{"arch": "unet", "model": "image flow-matching model", "dataset": "photos with spoken descriptions (Open Images, Localized Narratives)", "train_examples": 203450, "image_size": 64, "horizontal_flip": true, "conditioning": "none", "objective": "flow_matching", "cond_dim": 256, "logit_normal_time": true, "norm": "groupnorm", "activation": "silu", "weight_standardization": false, "pixel_unshuffle": 2, "widths": [64, 128, 128, 128], "blocks_per_level": 1, "scale_shift_norm": true, "dropout": 0.05, "attention": true, "upsampling": "transposed_conv", "init": "trunc_normal_002", "residual_init": "none", "optimizer": "soap", "beta2": 0.95, "lr": 0.0033, "beta1": 0.95, "shampoo_beta": 0.95, "eps": 1e-08, "precondition_frequency": 10, "max_precond_dim": 1024, "merge_dims": true, "one_sided": false, "adamw_lr_other_params": 0.0019, "grad_clip": 3.0, "l1_shrink": 0.03, "steps": 9600, "batch_size": 512, "epochs": 24.2, "lr_schedule": "cosine_restarts", "final_lr_fraction": 0, "warmup_steps": 480, "weight_decay": 0.05, "adamw_weight_decay_other_params": 0.05}
Rows from block 2, named by matrix and row number. Rows with one number belong to one channel. Each number is 500 + 25 x the weight over its row's rms, rounded and kept within 0 to 999. All counts start at 0. Numbers have three digits each. After the name is the row's rms in percent of the matrix's.
# convs0: first 3x3 conv (model.enc.2.0.convs.0.weight, 128x128x3x3), inputs 40-47, a 3x3 kernel for each
# convs1: second 3x3 conv (model.enc.2.0.convs.1.weight, 128x128x3x3, transposed), outputs 40-47, a 3x3 kernel for each
convs0.33 109:500500502499518500489474499501503500500445469480438481513500501498491504530698514517520500521550504513491500499502522517468526462474467475500510500500504491499519501500485479517513500496547502501500507500493499494523
convs1.33 129:522629525491501503499481506532510504499503532494499492472504500493544511498601501510503511494500500501499500506501501514500485499500501499502506494549512496490497494502500487468499501500517502511501500500498502500528
convs0.34 126:488496539501500510487516401457499504493603505501500499487491626502463526500493500502501498500500500501500500473525538497505549588460451500506510503500503501434503492500558500480505499489501495529393518493547509501492
convs1.34 112:541499435495441482492499492505500498513496515483519506497512475500478444337505492517523499503622407506498498494497492524495456500509506500499500469512488511500502488477491500476500500497491510528498493513482500496500
convs0.35 115:493492494499499504501498497500444497536501499511472500500503537500499507500498500469464487500496500445501499501505557493501450435489496491496501501500512500501500498502500495500500500500500493465499505500461500482497
convs1.35 124:475496560528535497487502518515489514501500501502500510500632501512508531502500513499525501506500513500604573497499494500497478491500524438501510496496532501513563500500502547500503502500399524496496500493539502479500
convs0.36 086:509499503500495504505524534500561476513468504506486496496355556491516499499567494518510519524518539498475502509477494555487461500501475479487500480500494520506493462471506474494471489500469500484503495500483500510498
convs1.36 097:469482485520563508496499536515495503499493456498498522484481491447496504465576430500506501486499539501506502498515499498503499499499500497497504495471495500510497539506502541502532503526530505481544507471518520519458
convs0.37 075:506496501506546510499509511512500502442432497500345490558500463503488472502525499541492552495498500500482501497563501517473491483513360507479499511523499501494464483519424434494503594510567500500500498506498500502500
convs1.37 088:487498522491496558506489501500532501532471489511482501515499514536516527502500382492499501513502490498540501494501500484480508515492501500459513498484482474485479507481448471498517500496500539456660507499511517502529
convs0.38 090:494500494501509509496497514552419502500486502513501499500525498510482494496453496473496487492451505500508511499489516508417499461502505506504510494526526508502503484499510500431517500498501500544500474499512516503493
convs1.38 105:482521476522471512498501502511500510452501514403536489494500527489567486499502498499518502417497508506535500458499503499495499501513505488493500497476508501477499452500544502500497536501488547437500501520515647489532
convs0.39 181:501512500498510503500501500503497493505347483512498496495514492488538500495500499497499496501430499501452495495498500511498500497489499490499498495670499500500500500500513500489500526484497494502491515554506499502499
convs1.39 192:499522490498532498498521506501487504500497509493505500497499497434514457503501497501504527495456503500510503501500491500501491503529492487501488501553505500499501493482500489509481501486497500466512500483491510501511
convs0.40 081:502507493514511499498492490512485502499500504486500501534525519506510500499492491461496499476506494500502501477458495485487519508489501514498493533524514501500498523495500486469497498444488500499505500501526498502499
convs1.40 071:534509537499542504513488502417505512501502489473506505502575541492564494475512520478495502491486490473493496508524502508539499585520502500504505501503575500596497502499482540495526512500507512505599507466511558490699
convs0.41 112:497499507498494571500497483502488502500484502505502514497500499462501484502499497503521500545597493499504491499477500500500486497500517500487479509492496485483495563501500497493500506503500472541565480571635488516499
convs1.41 138:488493507533507499500484492495515521464499518501500501500499505500537509498508499512525491502510500498535500507504501570531497500504497501481500486480502501503515489500481481552504506502516502499500499498575500496500
convs0.42 076:500493425503496502508534501576492498454456585541484556501500502482492507500522496509512517503718530536612460496501492489495500513495510505500500496488500502495503502509496497491458504506502505499500499516503500500516
convs1.42 062:500489500538501500547514519497531486502500497500497499483492500357480478589429505520486489491499500483562488500517505493505495501524500522461527474499498510500488509502509504493489487471500519468632495511530520469581
convs0.43 079:513497484505499501484536487494515502439487599558503498500499456503512521521498500498500498502498502502497495494542493511474513472491512500501497498497500501548466504496508500495577520487500503499498500515510453500497
convs1.43 078:516507558505558500501549500492478494487495521492502454490520500489514494491502482489496491501466514499524492511484491494562514486500501500507516496472490498524509508508499467498508509490516499520690502544535497500527
convs0.44 106:482492507456522500500506504474498501506612483499474484498471505483500500510500484501489510499510496501502538486533499511554508497512500479501486500499492500501509447481501499475475499580496496492500505499500500502501
convs1.44 093:486502502502502500500508501501499507492495507502500500501512514393499470504495508506498548517516500519537498499496500517496484495500517540500500494495496480491504500499503501499497491515504499499500500499501482501494
convs0.45 087:499500506496501499523472497499516496500511550501496500468516503510539450472499499491497470505493503500499509499563504500507487522507449494533498503530497507480497503452489496505492494496579509501505500596505492513502
convs1.45 090:500504482532557526500545443497514522421497526493515507503500477546500523466496493415501508485501494496500500509541502510504484501454487485491472487497499501493495515505478507499542498549472570515512516475490499502478
convs0.46 144:500499491500498485505491501486503501499501499467587506500501500501500489484500502502500511495479501500501500502502502499500485510501500501502500503500500503500504500498500521499503503500500498518503528500511500500500
convs1.46 097:501500501501510493492495492486506482487499483500492493500512504500500499478499500500499506510499503500503506499495511503517478502502497500495497500484511492499500493504495498509500500495499506431521416488503541478488
convs0.47 079:486525467500497500470520493498498508494444496500558501496515457484521518503502503530503558507505500518510501497512480503522468489419521516520498502503500490491493511498507522410519535511542494497500481510518503505503
convs1.47 065:506496503488513511509468500493508493518556509502505497496510509495529504523478506500500463457500496500452496504518478521501485498501512499532491547595489556514499509499514494488515510487490476545514503541515505552498
convs0.48 085:501497509508500480479500418503516422501502544513506521524495476500495679453503592503503546507500506503500500462500497499514497474513641500496490500490486500499506502496467501528500511514501499501492505466500488518508
convs1.48 080:564501500561503498510525513487516499376597500527504518503500541381512489542509494509507498501490492499494497417500502495521505503500513499501508525526506489545466499479487499499494469491494499500539490607519500451532
convs0.49 113:502499500502518527472501500522500539417464513405500486507496500493508660506499508501500501500499500501491501493505500516499568490500513500507526494500478500518502498500487509450498471502504496501496502510452481499512
convs1.49 122:504480491499498502506496497495500493471516573500459505496504500395500505502489503500498472506505511524486503526501499503521510491487483460498501508492448507500499501500500461512500501505512499517500500503500498513500
convs0.50 073:512496518500502488505500500501486483521500471562318479496384500499517500500491481500504546453497510487503501509507484505516516510505475495487498515500563497494500501499441492519499487495498506500540493500501495499477
convs1.50 076:500482500508498501495474500551552497504471531511493432484499390501484522478510501504499511522514501470535497500500500474415441501553502498500485476444497477498508508507503497503503486473485590500511513488499500497515
convs0.51 067:500496491508500503500501492368503500525513497498482500516506457492500502498491475510498504500501501501500504499464488500496497495502499509500466499501552501497502545493501463438431489412500512541496485504514378495502
convs1.51 059:503514500514582500500516498524503502504505535493523542489494484525518497523498495489491497441497506494494446500489493484490501508500492500500507501408505489497511504500500499495511500500494499484626407499606499479568
convs0.52 080:513498497510489506500500424560497500530523511514567522513531503500634512501501486524501511500599512502500499507482484499500504493501514492526500516501491504495502517487500492486506497480496500499500499506497505587501
convs1.52 073:500498500468508494500509500504502457518506500520509513500491500490434500500491529502528500578509526500514528490492500500499489506516485490514527504499502500500499496487499492501500504500504495430488497503484515478504
convs0.53 094:487501515487496399498500507503578515493717571477498504493493494501797496434500528500546529496466464457497499468500513501506513500446487500500508496521501460514499506493504501487522500501498498495487460499501471500498
convs1.53 098:504543472558504495513516497530522490498467515500516505503500491507229497514509497504502501480500495518506490500537483381486502524511501494494492552499499490518501507517501538500497510522477480536545499501496457495501
convs0.54 204:498500500499502529498500500497536500489517535500483499493496500428496562494498500494500501510500486499499500500500498507522499514506502500493494500497498499498498507500511501531563536483475500501501443609533507506500
convs1.54 158:497502513506547499500496501478475496426496530500501500501512501499515497487501500499540470501499512500508498504510500502508472503467473503508507507498472498497501504501500500493501509531519492507500490387501489501497
convs0.55 090:500501494503496512529497496500531500540576485504536496501515503495504500455502499491502492500422500496496491501500497500512504500531505495511501624498505518501496497511502512503487501498484470498508505535504495504499
convs1.55 092:489521497500502518503505502500512496498510527557497500516482500500498499499498554504516484591560504493514502396457502500508551506502497492489502503513504502486506500495519473481527489476497498511572497517503476489635
convs0.56 102:517438519483602475495473497416501500499501538516485501500496487456499503500469363512491500498532500495500500500512554503494483496501500502509505496488500499508507500518500473494466444510494499494499537506502497524480
convs1.56 100:500499496517359505491503486506526504497499484503453532524500501506499509470515487500488502482514501507488502484542491569515447500525518508497501500498502501520490494500499504504497489480498527440504509500505461509499
convs0.57 093:505500485477517471519532499520509502497508503488532501501466502476494512470500497495500496500500498496494500499494459504504491500506500491500476500498456490494521497495381500498491505432501501500503502535499506527499
convs1.57 089:509512508498500498532534570494496494498467498500442491569513536485453554505586574515500498494500471502502560520501498529476426515489461420497500503521524506536524501500501495501514501499500500450593501493499513498500
convs0.58 074:481514511503501525501510504530472506514402500500407498516488501496464487554482511500517502502523498500505496495537490492461500486407476500495484500484491520500499501508499476496525499509543496501498520532489503497501
convs1.58 063:499457520536487486505501523467530500499587451500495503482490495467515479490521499498465500494463449500489523428495471511454460501498502501469534498504475482513510485505500513501474524468489502505559496487495512499541
convs0.59 099:500498507476501502500507545506507500459488480502500558511499498503500504493501500497500500501536521500509523513518538497500401497483617497512502523499494499491499500500493497500490497499496502524504507480518501521500
convs1.59 091:497495531432284499507500500497504544505469469526486499485498510496525442431501524500501501491533499497498514484499502500509504504515506500499500512556500499500500500501501496475485490494502492502545545502522481496531
convs0.60 079:493442515491484495500499484501498506558527507517362501588510498519493501500500502500482498501529511499523501522481491516492504575506521442502500499501435475439493487505500516415499503502510458501494481503498490501500
convs1.60 082:518458494505506504479569525521508492505473500496465492503500512504492501501499471500470480512488500500507497473534478477481526497496486498498492497497491489501513502522500499506498499501492470517534461499501498522500
convs0.61 105:499498489501499498507496509496493518497511501508502536509514528490511494499495501496500500498505458497491499500520491499472502505481501503533502502540507501502512529501498472467518502506516506506495530507501500510498
convs1.61 082:500529492516489500517498496482518499497538515488498493500531494501512495501480494506505500496416500504499501490508509498492465502491497502497491513533510500505502495492504494505491484486501500498495507502487506498500
convs0.62 080:449473464509545506496501500539565380495477497498433532501450515500496508489497500522498428504529505538501500507479478489510500503547502499498464500456473500582500522501546498500494506500500500462550489505544497500525
convs1.62 073:525500500526495485517498499486497502497513479522505484514498499493510500528544509493513483501459499501475498497492505535500497465497509499498511494508486499488500503497507490498510498498500517474493502499481546505499
convs0.63 105:499521480500492499499490499500500500470433502501499500500501498559496490497500509500500531501500500502502503508502528502497496500432471501508500489496496498498503500460540500500488500500501501500501532499494500498491
convs1.63 106:501502500500501500551501502498505493527499493459519496472500500516465461500497553499500500664507480523480545500511495506495474491497492505505501510500487480507522485525477531502500503504521492501496511512479502502520
convs0.64 118:500503500494458499500500500495490500500272523498498501503502501500338474501468492512529538507500510497592522497461499487305500511499504504500499488475497500506513501500500506505486491446487501499505501500491500492484
convs1.64 124:501484509464496495500483498514503498501479507495501509499517491530493503500533500500553499472528496489500473505517521517500501504440502494502500501522543501506501498504507501517534510540499504524495501523501500501483
convs0.65 140:492488505500496500486500503504397511531459501431551408461595497500519496503474523517497500495504501500505500511523514502499460497455503497516493487501499519500500500501501503528500499500512499552459499500523500421507
convs1.65 195:505500497499503522486501520506498499498499500459530500515469534506497497500508525498510498500497499500487506500487501504500485509501503497539501499501514525490501503501500490494502502501493501491500500495497505497503
convs0.66 073:497507496498499477498481504411481553508500489500495541531510492513506502521499497471506500502491494504500498493466460500502511550465488501500514506496502501503502498420510471489499516457501492481500500498452518504495
convs1.66 089:500493494534503504501509501500471502503514496498536528434510408498522487507507412517504533504504528505485511464542518493458485500503490487494508504523506500503498499528491499485465485497487507516471501518471500494376
convs0.67 121:512476506489479504496494486512503507507500520501501497494498500499502498502500511500502480498468500503499500497501527501501508528518492514495533499491496516526513522482508501512491517514484492498498509485501508531467
convs1.67 156:533484488497516498522501540519512517482498499500496504499500505493507499496510495493453489510501498500496511500496508510492483497504517505500500500519500502502490500497499471521517506507500513532481500499498500509496
convs0.68 126:505512469498521505500500515518500504498509502516500529503502501498503500536502500501502476501474499500500496483496497503447494506518502529494488517500418542504542525517501505559495499502504502504510498502500506517500
convs1.68 121:530500504499493501500479489456439500500512500498505475505559491536501500547499472554498496559540498469510498495502498496500507532507508505501499498508493500503500501500499500501481510495500515506504473505509501500502
convs0.69 078:497505504502504509501530486517498530486586518500536520500489502486501447501490492506503484518493468523499490500459490431473501453578501503500501504526495497509499512496307491546491489570502511503501500493545501496494
convs1.69 077:534502500501555513520493513517500495500500509498503500499511516501487497513559481501491496499474500506468503495511543485499534496500505530519499517500555545501504468440499516519497499537516485494482402479531504503511
convs0.70 078:503492500485500499495489489464501504462500553505358502500495543459519476521497453502494464500502500503499504514500511491446474554509512468525564528500495488511531460450463500497480455530498501500483511511497498514501
convs1.70 081:519503501503538533525533500499518459496493511497502491506498478499503498489498507469499510500405498527490553492529478538498495537537505502519524498504505499522532501499499464503515489458507501491485450479465507510500
convs0.71 089:500518497503500492501501498506484563407496507508499492493500491493502490490544518486505502480488455503536500517505502504558510500511551489547593494518498508583519501496496590500543510527501500520497506513492517501475
convs1.71 089:513526478477468498506500500499500500503501497502499495500542502500511501500498504493499501529494516502500501499519507496476461497469500498499502483504505487493471487495507503509482496477475500528500526454482474509498
convs0.72 086:491518501502500495466500528477595482505470495532497551498495472493498508494462503468521503500501501500500498503500505515497526504469500503497503540519501504493414466502496507475475496500489492497502490487500520494510
convs1.72 088:499516501512502495501500499523598500520500487506434491500500424500498511500511500492500490484501496507499497500489507469502496494605716500503500500501495499475491515500500499500499522500498455505354507516470503527500
convs0.73 127:502534500501492487508507504503498491500501505500541501508524512504500620499515500500442493495484449501525501518504514503447522503495497499503500501537519471503483501490500498503510499497502498522503498502496501525500
convs1.73 132:500500489497506504500498503494515506409494500487469496485500498499460477500500497495498487423514504500486496505500501505499502501499500498503502500519501502501500500497502503498502500490500464500529473388505501497510
convs0.74 119:500506547500493490528471504486547510438478512500509504500477502497505497498491484497489491501500489500501499459500506551475490487506559500500491488498546499458475493494499500501500501495505500509478402501500475504500
convs1.74 135:522501487504499492490458501514474497486507528490504487471500517501485496501491501501503499499496526508501485506500495464500498503500501506503494482493502500498475500501500497501509499498478498501501500474532480499486
convs0.75 124:505500498463490499498444499500513500439791487494471500499460482499503500500502509496565497502494498500498492504498475504550505521474516516533501505541497500498500486469494447503484498530500503500502501499458500499499
convs1.75 106:500495508501601469500533519501525488509689502489500419558500500552619558500504501500477502488542486498501520471487498489542500510501518496478474491494501499502501513500502501561490500506515481499482486554500495500489
convs0.76 084:493541503525501498493499497511510500500453493496499530497535500495506509500500488497499539533500507497535497502514500467499455518503500499511485492511480499499499563675501502588498477500496517518420498501487500500531
convs1.76 074:586496500503467504487480468497483503471590493502499528479496499496480501544504507501504506496481495484510471497488498499515506504518461501500494458508412501496502497507499477505497499424516499515582496495512500498500
convs0.77 084:504506501502518529501510507501516500494482524500495416535527501494500499470502498495476479518502496499512527486515498510511501500501500487494500500497501506498497520483498502500498502503501492503501499528517459501524
convs1.77 088:475496505499496499521536500579475501476497496508487506509474590500489510495479496502505502516490552501515494500541500537500507499444485505488499490501497506512492514502509500500478498456503500583513488502506502494603
convs0.78 079:504536517497496496504477468496497547408488516494504516505494500524490536502443490462494480501574487481499496484507494487455470481507500495505507491500497478500507476497461502537521471510497519495496501538486501523501
convs1.78 075:498500502500463500500474491503500499481501547462501473484499495512499469501528518512520497499478493490499508511503497489493480547495475500495503450412386495500490508502500514551503499505533500463494501448489422481512
convs0.79 094:502500497512500501500503501506509521500530509503506503505502498500490475501424491499504557504498501495500501501508415503500482494505500516501495505507487508500514499501513506476535497497495500502469532500432522492487
convs1.79 090:497503521499496505500523500494500502496501507485501515483506497505511490501471499501499499470500503544484408501519506498514511502519496498520505480494541522499500497525523501662516454499499501452510555473449504499508
convs0.80 072:509501500509499483492509491506480497489465450499509460501499472501408487490501487515525496497529597500588500492504497498446436500493498485498500513503513501500518500513518444447509467492513505511504502515549511508497
convs1.80 071:509492497498501500498488519498504498502509549497497489523503492490557502489602455505520518459438475486521501499511512495474494500506500519480520497462411508502499549516500464497500501501503441469500491470517520501547
convs0.81 113:498483478500498499500502507501502501477475504508478500500489500496496430531503513503500499501500448500499501493444504504505501589500514496497491480485500495477488499491499501450501500500500510500518485476513542500498
convs1.81 122:503513491615501511502500500483500499572501500492500499518500503500566526527458461501510500400505497484500517456503498499514513497508504477501502500488501524505500496488499502511504497545500494508504457511511502499500
convs0.82 096:501512498499529483500487500476475504444497509414501532500503491483457499500473492496500494498607515506497499484487473454534490514497511505500505507497499503521501505496475517476511485505501497505500513513501500500497
convs1.82 106:510500481512601507497500510497495500499503514489507494500517523501499498498500498507500501488559473488498480492486499498473512499505497501484500498497491506500511497497502496500500493507499501511511500504506497482504
convs0.83 057:499517502497496500502500445432493498507417602426509499504493513516495496450598497504492488502466499484498500578575510500515501486600513499488544564519504487497500608521583500584504520478500567525503497634509458486507
convs1.83 066:500427455498501499499529498505497495455490503504505500555479504519500525469524480497503523586506501546542508475503501507493491501475500499507492505464507457527500489499516497473483499518477500527508558500516501567490
convs0.84 113:493464498501496498502516503500497478455555486490500498497502503511500503503504500501505526502497501505475475505486500501473469506484505505517579500500506488495515521502508480500499556554497482479500480417576506507505
convs1.84 116:487509497495517496500515479505506507547488503503533505500506493472425490500518504501497500500497468499453500508499500507515500500495497521534500544589512492500501511511500503529540499531510500536515556485495500494502
convs0.85 096:500496487569501496500571450489500492500499455531496500500527488490490500486474460496500506501564504498499480501483500485424496509572513500504500420499501497500456477445500434453375496500473533470500500504541524523530
convs1.85 100:512500490496508381506500500492513497537510497495499482483499505510498500497473497510507501501500523504497499500492501495485459503475521452445497489498513482497468498479496463499461483436499501499448499559499512530505
convs0.86 141:498543489501566505496500489554551507584492450504516498499499490497406606498483500505504503505500455496469501499562501505504498500496480509516501509500520518604500514514511513614495500496512500509499533628461471498486
convs1.86 167:506503490517498496500485502497522498500373500507502503506496486365512503504497499511500500502505534501501497473497494501541507499499500500499503486473484499500500496500510500493504497497502519500500503492500504500505
convs0.87 074:504500464505509492468491504489512515455501513499449490503491495443502504498501499555492511476574556500503521489503476508515506476503504501502505495499507500500499405512552403495479498493516498546512506520573485454513
convs1.87 067:500497518512500520500448502515462492502496516504564494485545495502494504500501494475475506443492500471507499473405529483461470510424473559501484496497521500502546515489498505512543499538499521526604497429496525451506
convs0.88 125:499514498498505497496489471509496493511642569496428500499500471458501496499513496512500503510360381500516495476543479508555490516501512512515490500593487500513484488523504501520500508541494500506500501500489499499500
convs1.88 137:502503499509601500500500504500515492538508496454511505502497492500507486501506499502504489408400501482468519496500496501497498508506480502499499496492489498520500500504501489489501495491496495499467535500484500501488
convs0.89 099:496488504500506500501505500335500501505474526490258496492505500498502476501549514498500486500569499491498495480506536498497498477500510493489500481467504505498493486382516500540517501499555483489500500500494498499495
convs1.89 112:499500502486499502466453499495597500330501504425492590457520577499496494394500650502466507517505532499513497501496468501481472510497494499500499510502505499570480499505500446505525473479468496492499500468500496499497
convs0.90 087:485510552486503499495514500493500517501463485558544475476494511502499518494501500494476484500491501486532504461582535474508487490503503501498500486520499499468513500504488463501500466460483471499486495498497501496500
convs1.90 092:491505459495518479499498500500441509498513496501495502501513495515499491494501500510571512510525483496506481499502507512500502508504539498499507500502502490524497500500496550499470500500492487364367499427414501443485
convs0.91 107:499505540503508500497508501499499496505549592460485501508506497502522507500504507503502499503501498504500498494507493477501562495500501498520519494521572496497509501478498502526542495489504505500505499504549481501501
convs1.91 103:488507500526526499501531501511501558431501549468500508490544495499504521514500495579500499692520542514494507500503506500501503519514504500500494501501500500498502500503499508501496499503500501500514338496502460503494
convs0.92 147:511499499486498478500498494500500500478474580500490505492499496501438450500491494493511499492484495491473489495500515499502489499527497488518510498513481507462530507500501499571500485476492485499486478515536495500490
convs1.92 145:509495510501509500502505500499492495477527502501481499502511464508543498498540500500506450496281478507455508501520526483484509527525500483499487500496494477478499499484498507511470500500513500511500520504490504510500
convs0.93 081:504505504543511507518500585501511428587512500506499499495499500509513546515499553500506500491493500483499494499490500533500489512482472457500468503507534492499506538501465568539500524496517498495483499497449501501468
convs1.93 081:482497492504516496500527493500489522475487488539507501475509498478508496500517503499457495521460501500476500502541488499509484499497494499501464510502500497491501502503501505500499514500496536468470499396465513456500
convs0.94 098:502499501498471443495500516501458500510479504497505476500497500494510521498476502500500503504525499500500500517520490500472502488482484475488497444490480493496498553500500523548431500471550501503442498463494508500415
convs1.94 077:516494519512467510519482495485495499524497493506500500502502514483544424518487511501537512454495500504501467486559537496499500487500484507502490509499500484499527455500492511488518498501496605483499457497338560484499
convs0.95 078:500505460494502500459498497526473522433539518403478481442489500485376470500492525496500500500498505503500491500498500438441501505527522505497500500493502496528503500496443473518522500499517499498543489499467500500503
convs1.95 086:500499501499512516479504498522501511482433477483511502517501500477460448486500498498499481641510459498500500457493500619520500472500484527510481528499478502499495499496500501529523495517500500500535486482489512497500
convs0.96 105:499500500534499513488497504500420503613497399499495409521588497549480507503451500499478500481508494459484499501500508498496478501427504496517500500499502493472502494508510500504489498480494487502500505499497500449499
convs1.96 106:500447521495501488500514499500504494518513495461524418498555492512514466511504486507523498498501482499497502490518497504500469507508489495513497501488500498485501501499501515537500487517479494533498553500443497488500
convs0.97 082:500486500522501476500502479529508602521552586501463518500494506462495490497498496494500497446498488500520503472464497499501504500542504500492504505500511501469500500512504494535518499500502491506502500517633501499502
convs1.97 077:500489495442500518486517511470511511507508488504500503503498506471500517468508512496491415510468506496514507503514500548497474500500510491500500501477500502582470462504511567507525504499527579438583448442509501442677
convs0.98 076:497497496522480531475525499496492509497444544548505565504475531514459488503454507514518521512534523503516502502502506502474463484494487502463501490461515474500507497575483483503505495496530502501474501506524487487512
convs1.98 068:499539503490576493498514525488528492469557518458511496495578501604526508508554502480499498498487499498546500489474482517514496495503507498510488500490501499501516505497496494500480474534501495523567512556630495500500
convs0.99 072:500500497467493495438465510489481495501406413517500474505556505512504533484499501495500500490490494499458492511507502505500503501538499515512500495521457498484485497497494501393438500480501505500499504503508461500501
convs1.99 074:510518495498517529509492486498492508567504507512504499426500498499496473551454486430511487494498508516496503501478464500495508504527513557496518502476490500485470498500472500490422474484498496484516508467507457479574
convs0.100 085:496502504508502500500492496499447502500504499531526496503509506504500510500518537542505501500500500499519502499499501491492541499512498501498495493492500493499518500505504504505479529500500497532505505553576505494498
convs1.100 087:444497496471489503498497500516494499498499501499500485503525519500492506525500500494496499500508503500488487506482476497500501500473499496499491467501496510488501490499503495500495500493488496509498491498476493504503
convs0.101 091:498515501463509491501493522492560541536824512493536514491489500511536499502492498481491498536513463505500505476501505494500494492500501500517494494511499507543514490500500534508524501501490514507501499503494500502504
convs1.101 107:505502500506500500518510487499500500487651499494528509538593488541594496527520516500502502520525579472505510499495502526500452500503504503499490501501503500501475500508498499503573501497498468504579440502552500487490
convs0.102 081:510500487505501500500467501477508479498500495496500500500478500491491502494506505500523492550787500481505499496495505504512529496502495498490501498439499503500500502502515496366514505536517499500505500499500500474498
convs1.102 079:496509506503505502476464460500492502495517500486502498503515508436496492498493506516513517492456474501494499477501468501494535503512499500496497501578531502509490547509512519501460504502501500500506497459509495501485
convs0.103 088:503509497507519503494492450484502501404481517546505515445522498515503499509516500500499510499497500500496498513517526541503507524495503510501515524501499600516500508500484499544503500462500504489497500500502497504500
convs1.103 097:519505499501497495507496501471468554520502524500500485494503516500499531465501516523523513505554511481492500502535498501504499504508546501540503498501500477466489471500524508504497483449492498491532505493504520575530
convs0.104 066:497486503511519512515534509507509501424507492506504499474489479483473425439489488513514504489505537536499518508512529498505500484497496484505493470495498503508503500500501500557501515505500450502490502501522480501529
convs1.104 060:504469471495466484514512506502498498500470510488504501514491498501529467513471510500429470439500407501507501497484510533500478481497512500468491490493456494481484500503498501503505491496493513500696482509501516500633
convs0.105 079:485498500500505542511496500500497500476500497498502498513496503513506527501502482505503501500520504500500502498553504490544498500495541494490516512489495499491498494559478467534509499500498489494504516503505491500499
convs1.105 071:501474500444454476501489500488506500504438499500480496501553500492500475493483499496450498464472500473504494519496497488502496495497475494492500538552513509494506492502487498500498501490498480493500437416434495500518
convs0.106 143:500465500500474501500500502498526501497513499500587564505500499500475500508507501497408486500594498509516483496473502500487515499503500511565500504507499507505501498493460496503508504511566497505499480462496468501506
convs1.106 150:516506503449500499502512506503511496536514484500504466503490500499533499501496489502502496452499499493432492502500497502494491499500500500488488501563499501549501556504505467358499517501500497501494500520501500499500
convs0.107 080:499500478505501508502470479455499496501504536506503500491478499499498497461473500498500494500496499500500461500498503503473500500500500498500520500530536523501490498502496501501500516501497476503500501507501383498506
convs1.107 097:506503500429521498507492492501463497500500506500501500504513491509501472507496580509518497498502510500496504490501501481495502498492490494501500500500491500476499480502499563500499500501500498501478507503565497535500
convs0.108 128:462432500470481503500500500504491500480333537544480497500499528490487482498500498420460500439562499497535500500468501539500500506586530504500500502508464506512501500501500496530563500502450500508497499484517508500507
convs1.108 144:499500504501499509497512524500500500506547500499520500474573479502506500500498555503501499503513457511517501496500505501486509504497514483503500497500496499499500506500501490537505499510510495499500498498592469497520
convs0.109 112:548504498510499500495499469541499509545529500493603485548610501511505500462495500500501500472496499500495499532522507500487492502489494500495500499492501500498500504505501523500529513529510499503511504447495500500500
convs1.109 134:509501500500504496482475484526533500561534500479405395504443481495498500500566496484497531501558509462498479500502472500501497500500503500512493478500500504499462503494502553492492502500519503497501503500464502500496
convs0.110 078:498551500500500500501492500499531500588464473525497501476499500500563494499502498502500500499501509500497485500500489518589448498497486498495487502500500450486504523502523504560501540503520492502494507499490460481500
convs1.110 078:505477507487488503500472501504494471496532500495500500504500506500500537482493521480501535499484473523474510489483506487478504468468498499502489509495479508491502487489486499422492509527476500501422499496501500494475
convs0.111 090:502499545493499500500492500500504500523501554518514510496506483576500501495604488500504500472499498500508510483497502388507517517569498505503487500504484500497500483500497509512469506511529498496504495500500503493516
convs1.111 090:507499500500493487497478500523500476431469424500535516576523507474453383526500514497512517515497524512504500512491500490490513502477500508578504502509501505498514478501519504500479509522497568506498610483570505437423
convs0.112 071:504500498501500505502500500541505496513500534500500492486496494474504504487466513523634516549567631521529520501474473492499493495511506498496500491504471496500493499503474500459499495472489507503501500504507543579501
convs1.112 077:500487503507490501500506506505482528528515500504499497472501501610500495431497521506491497481466498482491490499521506500509506501552483501514501496500500496501498515512505504501517503500531498499508500498493507495508
convs0.113 095:498512504492476517500511500527531492519498523511552512500469499490553502495507474503506504490528493500498502493505490495376509500484520474496492476484499488476476501493511509495496520379546499501499493497506503497500
convs1.113 091:500503510516489500468503504493491501508554503495504470502517500505501511482502501498490501510503505496501495490504499483547443475494494537512500494500499500509511500493501498503496501535526478534517500495521470588523
convs0.114 075:505496432503525500498506520497498503505617583491502489500500500493507499544499500500476499496561501499500507507502500504481545535507500493459494498474496481501484485539501500501500606514521499497503498491501474498482
convs1.114 074:498501535500523496576487515502502544489501492502454482460598495495500481505487505500494503494501545510505504503538496505471530499506550515515515491521561509504508523502513496512497500464503515491496500502504556563506
convs0.115 063:498490479501512499494498510625579553522500526512543501502499500542545510491502500506501493507498500517487487499500493516523505490489497509513510501517506541545534528474463559491500520542582499451500514535500511503503
convs1.115 056:517496506497427499503506501476476504462519455488408498544527629503497524508535513515497499510519538525541500502478477498502506504482518494526513487500528500502517489490503505495476500501481503502558497500526500501588
convs0.116 098:500505509492511498497493494505516493500516501532502497499509500503515515500506501509496506506436497502514485503499505442522515493469502501494502450481500500500500505497496522497480464483505507500493502498503486509501
convs1.116 087:498522502520504526480495500499563504501507501500480498502501516500519500521498501500490504502512422500496498498503500499498471517518501502506498518510516498413499508459494480507490500530533482496490495510560513531493
convs0.117 073:495500502513489505495496409501500519512500543507503501500496507484502483500504500502496505500494505493386500448501503499504500498499498507500494501512505501488498500500506494499502496476472511509513523619565500504493
convs1.117 075:522545500476497496510493495502500500469500540496499490511523496541513516538477527513500484472460516522501486506503497497533502502577620461505509533500503514502505499465499491491470477497500503470503498355500505482498